A small image captioner, trained from scratch.
Model: 64-pixel images, encoder arch convnext, encoder norm rmsnorm, encoder depths [2, 4, 2], encoder widths [64, 128, 256], decoder layers 8, decoder norm layernorm, decoder activation gelu.
Training: adamw at rate 0.00086, 22600 steps, batches of 128.
Data: trained on photos of plants, animals and fungi (iNaturalist), 77898 training examples, 37.1 epochs.
Rows from block 4 of the text decoder, named by matrix and row number. Rows with one number belong to one neuron. Each number is 500 + 25 x the weight over its row's rms, rounded and kept within 0 to 999. All counts start at 0. Numbers have three digits each. After the name is the row's rms in percent of the matrix's.
# fc1: MLP up (decoder.blocks.4.mlp.fc1.weight, 512x128), inputs 0-127
# fc2: MLP down (decoder.blocks.4.mlp.fc2.weight, 128x512, transposed), outputs 0-127
fc1.306 098:481500440469490482463527497522482524528515473485544472500477506514491520461503519508485502492485490467479505551474496527545496521528480499477462521471462501490537522513507532510475552505535487499484509500494473527548500472524453514478493538537515501511517455448507513501535519503472460507458468529461494532496499468514515487526559478480465543525498497484497522518519500514497515532523
fc1.307 106:490488498505462544489492483490474518517543484540502527524493499484527541472464499502495477472489553545501486479520491504506487509496474476506520556433480522500521523496543504460488478528510552437501478527507504527514514510419527506485525532525504468483538492469511515528489472463471503483518508473484503517474481519462520521472519528502494548518521506544497481520488503495502493479507
fc1.308 091:499475502504503549479497489517477463543492501460463499448502548497550510506482479499488485531488468503531466488491482491504514496458506455495505499515480519501473499551516469521512475521540493486504500528503542537492501547469469504480477476489452529504501507495458476490481525519496526480495507505495430495535548512438518514558506524492503483510547515530529465483487501496501484514525
fc1.309 106:512492466451487464515492523504495537503467515482480493477548543528526503498486462507475521515487505487529493501488440523523483478525506487476516497490499541519536516554490477466456466506519485451512524503527511522485463526458492550533518499521470478501533477473489488514532482540513481484518499496474482481523496478479487556485528456518500509508515488484497473531523467517508437520535
fc1.310 108:504467467514523525494534522546414479530519506519523522531470489515555479471520495470497526447495501528517520478468522482475504515514450458509495486484512510475516468515467503474531513546532510497501500473480478518485523489478507487489478526497464463509501544511512473525489482474513520494530483487471500540510456482501528483441534501493481541497498496494518491486500465509503486495558
fc1.311 100:517482500470501489510505499508458500486548457473463507456507526512513521512486514477498487500494508538493459504527489492472480510489503446516498535492508524518494525499523475497543512524508491502505492493532495498473483491498482494538505498491528462522487546444483435564522524522506567516495451495500503544499527462486528496490482469501498549500482468532539525481486492485478566525518
fc1.312 107:500514464518485484486543511548532491497487446502489458518462483540514499499512496479512539474477520531484495543491492523507500484527481496486510506488526550509505535493493491447538498524493494445473488517509499490555521512470448523474478544539475458499496483466519483512515455524467498491518467498486517521516528514497464542462478474528500498476498530472496466523542498487540476477509
fc1.313 094:504500522467474489515500499516540495505507445505527473548468481526501501520489461508454533478507544500478491453527456515488459490488500499529503531470532530500467516491523505498537538476491468506473485536536529514507507466474496460498504499490480505558498473515511488470477504500535509474543492528493485551502528457500504519468518478491481551498521517558551519508505505521495460500522
fc1.314 113:479475504516500514467530479492526513499476490487531462491534526505542539505511508500492495502500487484474474531490487522507525484505487450461535513496481524540512543496490480492517487506503517488483472479525543536527450526482446546497454499478489434503480524503497487529503465506443526470467521505497528505527545503467502523503495491477514532517520551462548464492538470482484508482481
fc1.315 106:520469483522506481485537511539490494499477506511479513519458504567477494472501540512484472502521509522527486507513531479476501544532445510513461516495507491520534519505495525514500481499481504486493544465502513536531521467489508534491478542504500479469525520508512502504549468485499522475488495499457522524490465434451446525460497487550471508497525509528525484495531464452492523515484
fc1.316 097:541521482514521504502514495528486503521473493461501481526469524537540511466475482497484470500494493496481467492506493460500486478489507501467454545534477492498540510501488503478493519499467496505495456510550474453504499492510433530532459472468511476536475531506527471505558543509508522493487462541500507515495511444494510503508521483487436497488530489505546510529526499503489518450521
fc1.317 097:531488513501507514480525525465504455515522481515508537530517493488524455539493505528516482499495551515504483497509509502479480521498478431482512491518493541476526569514460505500483518486510502477543494464489486489513500483470518511533513476477448498542543503525501477503484488493495467513523489532483540528529504493436512522463481468456528544476483492493528532471492473506517465506543
fc1.318 105:462503429537466517517465525522472498506519499505454481504492479525512521498475517530497501494469519511540465521497491507513495503495445489491508520487576498527491495519504521501488504524522439495478533528450475511503489507442464485499505495507491456505523499506495431470521528494459501484500529464523477510509504479479517553476491498528524494488535516506493519462537495456522487478498
fc1.319 096:504503501521502483510547529514510487492520496516474512554457490508515473479450485549467482465497513460497490517474522495506485487489448515493518480466512486492528526493524548466504509494547497497569522490478506524546526471452500496457480531515541473490525511519509472488521466506493480493524510511446493525511501504470510533484529528489499508462504490546474480538499500493523478505566
fc1.320 099:486532499485464518493473470535480509541498495516484494499466487497564532499469468513508495470514528506520478492475537497478486478526500520497493539458506519482496491485501501469519534534491526459492473496527517480501490531440471516523530516514443480521572490505523492515507518528496499439487510497492474528492468501497500545496527485483497528491516503508526501459568487447537468487490
fc1.321 099:515556494496487514489500527519476554504510536518470490527501498460463505488482462502486511491470524485518536474480496485452554454508488494530510512487494498510522506494493488478495519516479478506494488530494440542447475513478504492492524532480535516545515480507545494484485514526505484474481545544488491452535484503517534518533520490500509487466506488487467516510570486447515497540478
fc1.322 102:542511513526515482465483517523498479518482540514471522505520545544491513484492486481501509518460501508473534502472502503489512491520459562481463490451459509513547503472498529467480477515531490459505489532449458503460478510483511493518519516496492508498540521504529516476504481548487483451486465495460459518490526471501524504532548503485488549478499536498512466496503469472510524498531
fc1.323 103:504520499463490516496478507486492523529496520522427478489533549540491477500527474535527519498463502490508503470525504483484495476537497515517518506492499504491504492508494439434492503500494502507474516533537457517447521539495516486489455517458500500500524514465529515474515493519486534461475509509485503520497545506509485527522474528454501553532510527538513504518531500441509497456523
fc1.324 097:495532511497447516484539523480474527500503478477494530542476543503561510479441513496493508505460486504502494536492471497534485472510519505506458509475516469494557505493483546484473507518485473477498523456453479472516499513470457465505508500506544485521544531518467497488500467509448535519514443523471513518508494483502502509509511516517490501482557491494520481544539506509499486482490
fc1.325 095:507476515502467489471515511462472499557484530485460521471486534554527480498496513501521508526521489499471512522468469474572543472505521493491531517454520538475515519514521500510534502527496503504485486499517533528507476491491513482503529463520503481523524460484505469541506450502501541480504443501491469463523493475524473505466487448506514455492479516509485532547505516473510469492503
fc1.326 111:531473476521473500481463493506501476494515454500507458445480499537485461508526498478492527502491546525494454531504514484480564436517479468538515525470521502524515503526508460459482517520500488492497516540515489492504524490457470547494492495518498483489524477505533481501473462473500519494544497476460485533520498538497488501481476536500479505512501506509488481469517472481529499475574
fc1.327 103:471487466531488560478469477483510489517574470523471502526461523501509495529516520448441526502469541504485497492501480485496487508519502466514502504476526520501520499566472497499459526499501524494509530525496505514460508488493507518518493491531475461512519506549496488501476518469473499512498536491544474518486499478484518471460490523516461536534505477520547435489511502499527521490526
fc1.328 095:523527450467523513475484488520447473524493521463473460450422503560520487534476482480500563499524530537496510513479486522473521493501473486510480508514481516481533533516514526474521512485489504496510545517498509495512482486484475518497458523477534489498470511475549477479496529472494509469501535475468496522525521507507493498460514519507537486482490538535500478496501525483488542467526
fc1.329 107:536527535522478509514481492536459515491472503482514530509478525478491502502500466494506530489477489480513492514513497496545502462511475439542517488443535481497541535516475486485482525500488522424482511528496514504479471477467491536511486509524504506489520457512491494519502490462474446511486497528515540514485498508446545550485481493464476535507535524491532469506510473503517520452493
fc1.330 098:496479511506517526502482540516460496481518481515479492499494514549561496479467530508512480527510511522503515487530543490525533475498486471473461473462562518496483526525475534468485467490517498496507505475510511500508532529515499560511504491504483436504506457515484470458489496485506523466502519480493538536467478460438468510490514453489489493483502475521519492548512513503539538518517
fc1.331 097:539497488499471516510501543496461480448509484502469499504542480498511484533504462474483531487498500520526472490503500521543484435497473472479506495513552532518495532531464501480507507484545502476476526498517480528477573492448508492460471502498495486483524538493505441484533489526504537493507460523494500499502502464485475531462504493518494542498533545529521515523501475510532481498523
fc1.332 087:537537458481533531460482523479465504525510518523522506531463503497520499514519548528484488527479538530471527481510490454505480490522503533496476538462484487469482500525552450499525473548507479518508492479457490503482488483481526487491466495496498524556454471496541509476473476474519515480510501548493500501490502509473543496496484520487458496477482480481496521519454510508535537519537
fc1.333 097:523518444442436552472501479515499549531522497484491479481465489538498517501465495442480493502467494490529466492494469490474540439511497480505511487512491533514474499508564482492485507507501444511489487535509518538501458508497525529497478502495525513572477502506492475461512512475519461508516491524525499497495457513500471507509495494507467522532492521517524532488502497524511523506491
fc1.334 089:513552520532527452473484526530529511542534484525498459506461531474492475498511491532466514470522497485447494483505461479508521507468487509504503519520486480505535497541491500494473493501523501527522496512519458551479524500521509468502468480460536474531487479500507459526464530485498514524469540515510493541540507486453528457477513510451523526508478468482490494549493525475479510509498
fc1.335 099:489505495481524527500490476485505491526523475464495452495496493480518484503505523511494473476516503452489524501433507511539583492537505509511544526518505534531522517485504513469474468472484482463469486483484506517538553505494486510473506525443504481514495503481489519511482513522518505460477545538494492501475479490447498560489490492437510490517541494501490502520543502528507472507526
fc1.336 101:488491458448500451506543496482465503525501475465524486476527525522501515487494498493508538508485534482514524528501520499484497461485495523464529514491551546495550529520550534515537531510484507490499466506531494479510506507493456522500488527473512478483468527480532453531537491525460521494483450516522490527516489513507518530472535482511478479448506505487487455478536462493479491502539
fc1.337 103:503530454495445449520530518503506521502495476500513532530478516526482530512508513467519555489449528509512461468509480464469478501471490516488509479482537528540542487514517520481471523464499484467484480527452461482479512504496450492525495535507510481530553507499541473517484534510483487492510513510484516543487547482474526533462512479497472524487518525519489507514536488509503534531497
fc1.338 094:494496469496510517497489468520469490525492505441498471479514525483565473490477532475507505495500510470493532522509500489499491509545521463504469465479519525534523487531488524527493499481500488496551502467479479536545486517473482556561530523515477510525529498496509495480522544487460499487471537528478522536478473514484502506495462464548519511491501468526544497509498489520513461445514
fc1.339 095:535495485477499491449494454527520540526487497488519483465537476525527507492524480493498483456506479542474488517515498509480478499489492499475486559477504553444471524522530476520506510499484505479487480493543554524499491499500486500540490473511485467495513483460512478556500494510444495502510516529506509565509499450500477488490525456496476516486472543484490512487490470513495524544541
fc1.340 097:517531498503515510470470536529457500490574479484487500514498518482482483486466503486519472432504524549458486511494461529512492534508485437503501520509486475484487539514489490505490514509519502472551513521495531502547468506477503490483513495547477465474533461487508499493523498499470507512514451506488553521489502494448477534468523477486521500501505512524515497497490535502484460564501
fc1.341 099:488470471499508497475486514511487468530505466506515494518494540506570500517489491508465496513500507501552519482502501489525511543506509469482539512492485506496513554539526504511473479480510524496488462523505545520529481485495504502533496490530429486494512493520541490468493455504436536472522485511508540515525513465455473522499460447515451509489468529511508523503497514481497466527544
fc1.342 101:501463467504536482499467491462501506532506486513518475476509488563528476492474476462530521497478525487523517482463518504475509484498520475527525500475502535470485525534482476494534495527521477490539508489510497549479531525478518542491522495477454430526521501487505501485507487503517491463502511479488522520441501491487478548458474473478523556521533492498535490507505484467526492492559
fc1.343 091:503459501506500469502527548495500543531497511513497511488492516502518458538524473502468525483501488462528484447493463502487508488537465454492553554460538528478506522525484472470554511542536467506497504517485502468491498487473516477504531483486511473546491492465504494502488466496524543507531540553523515480468517517475498503506476471513514524495514517530486530494526493464473466501533
fc1.344 104:523509496500493478512514486558452526488494490487522484497511525565510504495498517496460468465423487516487500466468501501469520520459474479469491540466519530497526499536500508494499493484488543496519493507499531518475520542511472486507507477488472445501514481460484452535521498524507504522506516549531481493536517483515493523482520424470499524492511500530504478501503484499529522525550
fc1.345 104:522557479528496512490529514539433513509506509539504506519466515480446503532509459523503487442472481536495529518487491457494486485525482504494523519501507502479537512496485516539492502553468509449498460506476522497481513541493511473486535509487503459504540475487525469508479522528471512457462486488518501458532500495482465534460492487507507482516513480502522498526480508448497538516524
fc1.346 089:456532501499482450482536513537509494503486510510508532485448495479507499491466503537480520490461498499503466490482517468514506492455455490472492488505479514473477522540481481505503497474490486511529530503492502558503494532512480517477500472499555511534519551541514429525490533489470496539504501529466480505499484517458545480513538511492499545474483539523480491514498528517538542532492
fc1.347 104:488540502483453470466478544523518517509465507501491509526485489488477523504513506527480472483466536469446501480518490445500486515494491462532513521519470512479549543496549533461438471491495495453503478546524471487469516517447485505485501526522518507509524509446523523504468513536494475476532491522536489506508521508518508555495484499504513527483520514512505463517516512501529493514531
fc1.348 092:459519516463515519468510498522463499534529528472508514511515483505489475472455506531464533507519491533512513519509532500502505492520464500511505503432495482449511498487506489493545565549477452494462487471456506515513482539507499529484534524458500490549534511500485460502463477496452523487472490486476515504488554520473475503534527474521517513515518522472470471521496489492504491513507
fc1.349 096:491543482463544508470495508550491497500464486465537464515527491535483511483468519513481482462517502520491516531504512496508504467501466515478422524502465485475498561498523528494516556471522476505529490465496533537534496527488486510494491538453522494508480504459468522500482514492442521505509437486472516517490516476500517482522527518511483481498514531507535518514530492520487529519512
fc1.350 093:498527496501521527423483460500480495526530505483451507447488483500475481491479512521494455494506482497476488481508508467492504536514445508481513527448475521516496500532518463496478500504494471500526447531523460532479526548487487535521525508461479525515544553520506501469469512473500502506465497527491476494477486492477525473528492488536518504507477508544500522518529478533504538528474
fc1.351 092:513477500511478542505510543499531477540501466497473495508455501506500463528470533474473500499477526531510536507525468509504517489480477451450527557450525497540468534504490499503490492497506499489486529515486520479540504467479502516497494491499486548532465465479457451518511498501507504499532513473537528521498481497454470505520479506427516522517496514500494477527508509450539492493535
fc1.352 100:518486508500498507462543473493493476512476497491462532543491521532526523486425450511510497466461473545479540480486474495500514481544452499491495493450499477500503547506498467482544499519486478490511484481474478565485496495478497502448516534475525504516532527464499534513455496505522516452483480471448507470521511507498500509489525509488490536502551507512495503505511524503486524507496
fc1.353 092:561501523496522496468486501462506540515522508509476473448490526512497473480503487511486504506515491504511504497503430496479565475548479445493505513427532482513466498527520459506535515576466468475499523489520492499490486526484489559510493526507542518521488514526508449527462506506483511493523510475492532474498544500477508480487493492498527492509491479484495496474497517479484502503527
fc1.354 098:511520477531490477462524510477469517497512479534493506538478487512515505485449502512535446444470526472496474488519527491510525498480484491500466497518529499488525507507487523457529471511517518507496468512495456512484530510488498515495541548541512479500539505445521505539472514473506497477492477567483525544509470470481485540486536479475466517506504513494503499543544479496535458532523
fc1.355 092:528518501485548563491478464490526490504521484465466481498486517516535525471475525531475516473510505527497536533504490485515504478448515506457460507473498492538501508528494532512450507499460500484520476507468490552523481508488463530508506526486485548497501527489459491521484568542468482498511477535499515552495523501507532474532489510479448495488495479501503522470511474480471494474518
fc1.356 096:474501510510529482514509482475500508524500478500466520519473517516483480538445510512498504510501497531493487494508477492521500521520465494492477557459549521474495471524551491447534513537492448484466490518475466534520441536476506510472468501476521514551511535535509456494488525546475469488502522500540460507472559524485505488523510527516524501508495493482464528498512504497489475476480
fc1.357 104:507518460537467511470514497522477502500507506473446453498489520488485493485480531504488544482483477487481517547488469504529476518512515482534513566453490479484513547548535478516499513540445490483534513514461511479533470498514524490486478511510477508532480504515495483491559443514449509470521523484505505482496489492497454495447461509510519494487483501507518457531501525493483517520493
fc2.306 109:522497493517488474520532487496529518472541532508489508497493487490523496538483496466504514513535508521491515476511499487505529495443519499449513456513502517498489488531477512486495508558502565514501498486523460552502520482489457492470546490515495473498553507486488515498461464507534496523457540513476500460475512503522542473469465487508505502481540513467457454495547487500454462510515
fc2.307 094:475541472501495472478477527522517536517515510495547501529484538503537495506492506514470523541531468507484480518492476497507542452488440540517485474463450549497509489520492512527516513509502555534511493501470472512497535495527525531473442502497504479513474472468456474519485520508556485504507522489458474483502456487498503444506501501515462477520497487504472486511496529521500537493488
fc2.308 104:491479468481505511504499507508551520526530467475480557484480506492514491523483489514497525446490480468512461508481528523475477499534477536485505491468523517498491431523516557527506517523512520519569498545460482504504513495463480516453472490473472521492490457506480523560503505494497523500508518481482499498464447519477471501503491503513493515533493479509535532505488498468488501542457
fc2.309 113:524514510461512506503483480510541538469503471511530496530540494570511472496521484459460455533437543480510495487501469476486498492486475474529507488480533519462509521498543504513543505500515482490519498498524487510487458468499497509505494487509464490523527517467451536519467455518530535495510476504512493507460525506510501478527513506519520481528501486542519500484511478485552467556531
fc2.310 107:487509490502542514498474508515530514518448470466501498520463517523455513472498534515483521469495490502485441485532508488510459492556458506461533486493493503474474483500539548531500470522483523500483506541514502540524520527526529477511462481517522531526479500508485503501498500491540485471523562498536509507465513496495513515527492443489496494438472500529495480522474515494546536505506
fc2.311 105:491463485481517476497483464498538529515516507522453506492536535498464507465500534522508518481517488468514494454509498530530512504488453530474492475495481451491461528490517514516530490486494502520495481511539497508479475507504490505540480485457516484501475515517523526566519489453482486504483484507532475473491510477501491530465537450540527556498430495469528517532530514496523501465516
fc2.312 098:549520473510490534535453504504489487517510522514500468451520512509480485479475518495515485501493543528506507498518489493488556493484463565500529469489461509503464502482479491540503512516472466469502523505535516512479487491526516507490511462487508481516483529506517492468504465510474512485480515476506548512541530476463524471522511456472546497505510463460505493503530464510553525548447
fc2.313 086:428518503484501491485505508475496536447467499465541517475492491479466546460471510530508478481509515488479516495501451482529496583461510505502501499502506533542507469516522510515543461508430497490538478503530536543530527481514493490499484511485503503472495479507504482526506486502531508504511503494465478491522511521540486499492528485536503492542491509481513490557489489543490475532500
fc2.314 105:473507504505494498506493475509482479448515519492495480493477526469514489480511565490519480465524515489511506478520509514493494524488481553551532521513523497534520499523434503430490486540466502503511492498519450518522494476461494555524515452533527487507473509504480465489516460466499483465530488451466465501516500483493500477518479487533514489521477490507550553491502523532497480490505
fc2.315 104:447505475506493484488471512497531544506483516503458455512496508460529488497447473450535525511492513502499498520542470487444488509527521474506480507505527513518508456503499470458517518537457554477469548477501494496481494528497498523471462496540496485499503483482512530509464524514486477503530518510490476510490494527517509468510495494492535489529537522515479531499510501443482580496508
fc2.316 097:510480529510489500484502495512523521499472508468536498516498522480525525550502471543513526522502484514475523535440491484533503464473541438489515490514538519485553534508522494469510519511476471530518530469474487495515488446490532508530468499518478488503496506481512502500512460582481460485522462499522479500519485491518501453541479510525480503484524544510478505484499474455469503507501
fc2.317 093:497495509442472471529477504480518505512499478503532499528494500469509478539498510498497471527522491478533510519515524529507481526537516500507488549502501454522477521458476483486519544505499462507508432495528485507508509522483549495492539464530482528546516487491501511478468502504481486504470536500492499514483503521444444472501460499507504498526498531474482552508444527492570522491517
fc2.318 096:553484509514558538481499524472492532565509471486491499464537521516460497501469487495465493537509522501502515528484493511477514490473519501521432522486503544462504515546497455509465514469482504471502534517510502527514481502485506514515508517490488447465509522493536493448524484474517516465498519486497505486508495521529490509536481450465516476498468476522498516478464458466523531517518
fc2.319 107:457522464496499469566528494514509444516448483526495450481550462509480497492541532508485520471473473492500484499512526499464513481493548506480472517506549517514512516518467484574505479499463491508498500475498540498497464507461501512477504511529486474485510482522547532497508488473482489503507523492494490507498529500458460482537503532467546491491497552496502494513468508500501541492493
fc2.320 087:496514512446508503492506503510460524490553479468508465488493531500472463475469519490476477489539512503504489497520493477512543499475515524490525483530540471484519472516502454552489519545527519557500503509517485524527491528511504512483483448497522492531448496487509487500492462506519491542510526506491503489522466524511481479534493466458508485534488459502483528441490534537453537524474
fc2.321 094:497487483516503521454491486469454497503525487511506502504488461520521492485487473461524508469476495502537500451502507482496487540528532524467537528501479523520540499475511493551511473517505517508508536495537491472501486542502464493533523474523463515489449491559489507486492494529451504528484506504480490524485491499527524457453503447472518521477506538524461491525461484521508455526550
fc2.322 113:510471486531494488492508482483568526543508508495502520465485474509538470518486462475495524524499545558533454516485521445485490500489529477498505459508477538464511486519513487476506551477519499520487517503492558502511495496485486472526516520496507531495503498494526465536516472476496500530488478536451531490471493481520499454514474508499478518446461505551526479542517478523496514494517
fc2.323 102:461484526516479536529473459507514503512492487500516499514529478493485489486499466484563528530518465478490519508481503500531459508540451472546488504485505521517450484461465461472487480455529457482508506530480518514505514505511552504497455515491502497509500485512538502522516503496476520443523470503483568485499514523527517528514511472476489523460517504535508471456478511515526507496543
fc2.324 096:478487504484526509511487488466470507511491467480508513471498494483506498501530518502541486531467499542511472501504528508470513484515530502483512472503488552548479501484485547456528528526488519494521519533464484479459509519527519459471532544493490476494509531505486499505520549509484496484505463443498522500469478477487505500471567463464535526500469469487518534523440498517493528519450
fc2.325 096:473514491459486520505553493498523505493485459482510433511514516469468551501548502533525482515503512492508515532523475507526486509510522493510519553491487495495534481498502498486513470508466509466494517500463475497508555503457508487490539516473497505514538459542484473526502517499504486459494520479490494489475500526496509525443487553498486465430507539509512547463483514517484495489453
fc2.326 103:472490511509512507466502534513524486491531505491501480511526480536473524514528505557508495536465500549525447529434498473480461472469463511504518506534477494471506496507544521524533487452513503504494516465545479498513507500536489450518496479502485527534497475516478522455494485542515523496512534458509477537485510475507505507543446484489499516489460533488489522483488535473534504476493
fc2.327 113:461539494497510468528522505486503513470481535484523487503483520472493426532515526461489476486510510535479503474504472465499502513494512527515459486508528507459516519512515562530510458521534531535509459521514496506466540511463499493525508486534475459521509481512543514500546500537482519489483496523506525480509500490484520493448495471515467522515491438481454474536504538519504519481507
fc2.328 079:490506538496528519525513477573474492481536531474477478474503486516503548493523549475501541473487522447537505500502504521502531497485467530494559495487467496477524502486504464507488509484508512452502522530470484480489506465484469472557464501491476524499504520543506507492522487491471533486507502486518517516495477530521469525508563506476528503477472527516470510519475520472496470452468
fc2.329 096:541490518505517478535533490499506521537520515476490536526459518456544504474493489482477470514485488502495455469467501479509522489464521517522513522525525529509513536469520520518467516499486485558517487502517566489509527454540469543518488468494448488423483495494486482495517535498530489501466482508468514520484508495515524478474450534490503496483467496504498502461493495526521498479533
fc2.330 103:471507520480488499531520524508486469493450531558500528482497471480547512495527489470498519511465540493469473503490480535583487482509504469471537508503514524528508502504481474515536485513488475462473529511472497471492481497500509508464551519507500534504503458484470506540535516494465486502467462524450539502483510476538500513483485526542510487516521514492481492519534534494465489526464
fc2.331 095:506488511467480515479534487522515482547525516473480493475533473466491500497505471449494542478525491482519546480544471550556501473475540527445516506530511486469514504522542467485517514542501492475501474496488494562491488487489506480527491486463529531471450513480481511498471498519512540523470492490530486463551482458499510496531530524504494509521498505523539470505511510498469502504507
fc2.332 098:518478499461538511489515486488484538534478482527491545460475479486540526495473517491525505488504510503500507523528561487517521484529509514510456521485480475474491544507501488492464505485511495513461492512454516515524538538502509488512516527482464526452481528500481513505476489490491502509532458461502525502497497475540524468503520496438453542492472476550461508564512488529539493486493
fc2.333 101:467485486516503508508513504492468497507513481527464500475485501467442487463514477553504519492531459529511493548488512474506492510519483469489517495542461481506469511497497523500473475522506489513518519494505517512506488494478492502485479549501529540498498521512478508517468526495507473513518497524560555493492517532469471469467503511559467538555496520534444438520473467539486494511524
fc2.334 091:520479456532570518505492470553463493574504537499507494517512483533501498502499500541509499493468486476514475524452517500480482483493450536507517483496511525456477505501464487524488521487494507578485519502537534510492516507552523512493482465492490490491494477458503526481490539481532516465487478508459502499478492537514519479481538451497462512541482491522503484502520510499494491487478
fc2.335 089:498449529523507514485505514519496501501515487497492460496493513511478508548511510543511508550526494436484486490439538549502523503516532519521488499521478510517535525457499502444488498487494453487517506541482482479477522480500481506528531515525468485484491540487476500499454499493532489471448477461495502503472456501487519525483475488537494511506515479509462536532546553498527523478482
fc2.336 101:491524498526516484516523528523475486461493532515499546462505478487530524521448503452507515473469505512447492463502481472538489495551481483526522482489514493496453458526487493468475522510513513471500457531477484526500507485509544512514495507553469478478519434507493478459495512532503499479499487513465541496507530522477524498506481532488497563510494497467506544498495513481508556496490
fc2.337 105:516489527499506537506536504499534528515475533492491481526484507481477542459501496505457484454484480467494484527508508497502515496527487534473505501523502492484483493520482503529505501501459522493457547496503478519532513477495455547529517528520494508503550524495495470494465521537529498501490537484556506526435484462460496523508479532490460505483490540519501555494496534526497480440456
fc2.338 099:500460522502480519510478498479467501500489523486493491505495532472540544512509552484532525534479477491526521546504492508475474493517454501486516472498552488495487519486502511493470462480512486467515526480504453497551513523469508433476522509515526506511489486471512476486465502484502524543536514525505508490459515531528488454445502561523478536514487533510468467519518535503501476491531
fc2.339 098:510526517492503507475505513487499452514528510508525475459513515438506553487524517509531531494500505505502508446475528499511471544508465513533490524516519486530505471515453501478521515491518495509529498500476545503531463518492475498512549521477513454468455483499464512508495461470523499509510530469464497487478499515477558522499506487495482465458487540489473525546501521526460517464542
fc2.340 096:496503513502509488468501484530459483510493496505543483503489553450480511540484472549511510553482458535510510505501509489495537495479459527489482548541516459506485476483504513453490489503484482546482471449499556504480496522478510528465522496529474533516453526483440523538478504501541494493484543478527457512509474512509477462506481494461482503500501489512481513490487517517518507531491
fc2.341 102:428481513471478472485491475532494539501483508520498523507500502510524508471464457498490497532506495511518468491518490541503466541561494478577504502496513515505508503499503497454480472509477500496508511531443518500496533546476469486518482525493475499478513501538473488485451483503486539492505484504460523504499535564502525500474494549504488540521489533519477479485499518506527469457521
fc2.342 104:481513519521452462462525516526493473522516476505505467517523478509490466475491494481503489484484488454500513544519544518511483520486491497473444498555534514479464518514506528551539524501490467478448496526503481475553508482548471501516548495497527523481486486509470484461500505450515498508543497504539522533522474484492482502487476505482513536479472543523515535532488525520492493500468
fc2.343 101:426515474512501503536483482462503482495531515476489526512499538528475502498512524462519523494487534530506549485492463511522476520494458520448540452494477490538480477531498500512487510531500463488497490471417458513491521488511474477479496530511491494497532496505479530538555499513496476492557544510498499509484518464504472471485507505521492521466474513483500506508538506473541494506512
fc2.344 107:516465512527481519554478469495475487467466483494493498496495497478482531518491456499479496521511491491547477457479518496460497508507488516515512511519521512530487508535469497478478503498477492491469475475499552531519543528511519515549477499491516495500475504482474447462525574498555508502497505520524436507535497498501478527527535486489466493475502485538480544537523479510459477461488
fc2.345 100:491482493474492493521512497524534499537552463481515445524494470507515505531516458528483456551481507518504459463514507516493487529487501497525459497515550481458517514470464534490507552476495507528462483501531497498499495515494508512505523506490471495497492456485460463525511514507500497502465556456514490500499558511516499548515531462489511468507487455491512497431508489495534481508503
fc2.346 093:500534478551516489511500462499454465506467529479513498491490511503522482481540534485504420501476475540474507502489524499469507491511524493559462514539483503493496451464504474506525500508500469531545503487505534464476466520524480461514558564506478508506527519505459491484500519486473479457481517544497476469476511479479495524518513492470496529498523518485495526484483526472497509500508
fc2.347 096:517548516532500471517511485513519518495502500511529501471508497485523536521465528505472509472488454458542517471503461517492506473497455480512489493484489516461482525506504500501537531479480500521492478499529521532490503526534483549507434481556477494510480461481495533463519524546519490503494499545464467462481504522483499483534528505442490486496456527491484473506546494527451491519493
fc2.348 106:498494494478516494516566487503494506505490525506450471542458518444467500505488503462467464462532516511487471493473509567520502503525506505475482506483517495486518501548528496543505522487507512514460520501525480485528447499478468499535537529488561510476545453495502500496510506492522483517535522538504487463484501509486511542500468518487534498488502503502476495557479502491456464493513
fc2.349 100:430487522511485506478542479497486485489494544534530490478499515515509462528505519449492522491523530499539469461510479504466495541508468486483494477516516518499517476503509497464474552515469514487491501515500484493481534513497503516495435556489481468500525493483515543511495506518491470475501563542501545514503512526482494469454459486516539475501511515532478518478448463516520492487489
fc2.350 100:527470486487527506524528535492504483502547525489502445506518498514528503485520487508456476474458484476553500497535483513487481496439522498470475495482518511489495530489478485560492509483520489481474560532490488508498517438485483501474505477532565483531541450488518519492504476499509522452521454504471558493514487503531512464478522504497487498488506467494480476507493508489521472518527
fc2.351 097:514481486549480541488537429520525519491523485483509488522490505511488452497509483492483492491505492508482512545534472500519467492497491478507507496459502510540432485481516481532504521464488479532460486529498503501504530518474492483491534519508517541502510478509494499457478564498518526525504458507527506472523472493494493467493510541508497523537429515484466477472506518495508494486573
fc2.352 100:466480488489497498497474503484504487509473456470499505505490503531518554488524495448513531494494520507490500508510501505532487480529465470519509549457437537491461505493500545528521486555498501470495540460516524465514500482538485516499514504515526523514506488532473475465528522460538527514489489494486477494542454503486502503515516536492498475463500542503559484511546498464453513506531
fc2.353 100:466548488472498469534541506504474519447508505486483549546548492520473460476521526471487493490522486498553492481489442520467511517479498458494508511542489479483506514519478485523522535512471481514517535480476513518509450504537469494503499508498476492510460477519483511521499462508540490517486497447521477503466502513482493466527497503483539509505491471560547514503532499491485537520484
fc2.354 103:519472462537511485508486495510485468528509484491470455492511492523512507493503499513473560519471496493523488533465494510510464496525514537500536536492440523490492479507493462498472488458477523551481521434505525487481459502489513482471522528489475520494479483506498485517499516519479502532494530497546508485485595477498482472548504507493483530525492506472515500528480474529526488487552
fc2.355 096:489517496484501465507548497425507507469470501525518536451488530571460457485500476484432508497521443474484517492463468519483467513531532487487485488489494534486486516490489529512477500489527483506523510495504517514522505494451480459506523508523496484517491486503508525501527467510506514495487491519507503519497561552486486534499494517505487517500493471480474535530504515505544490533553
fc2.356 109:482503473477514482466513523500463513507548526459483512543484472514484491472503516511501484466560451507487538514516508488474475467516533500518446502482490559493574501499498497493512484478532517462522490479504468501504484516507517494497540493487535455507487506523508454470515499529504479547485476522471517453494480524502519548486496430515468506504538489511517475492489491536517498508503
fc2.357 108:476559502508498478555500525509495501487497512464483509459489479548479537477491520452535524472474514517484497506493520500505513546518519520523472515472474451505471451470491474461516491522497510494499528487464494503480467521505513508478490510515476492508540482494487467521565518494501481510501537538534528503524454491568545528494474487486527487475495499492503467476499472462515551492492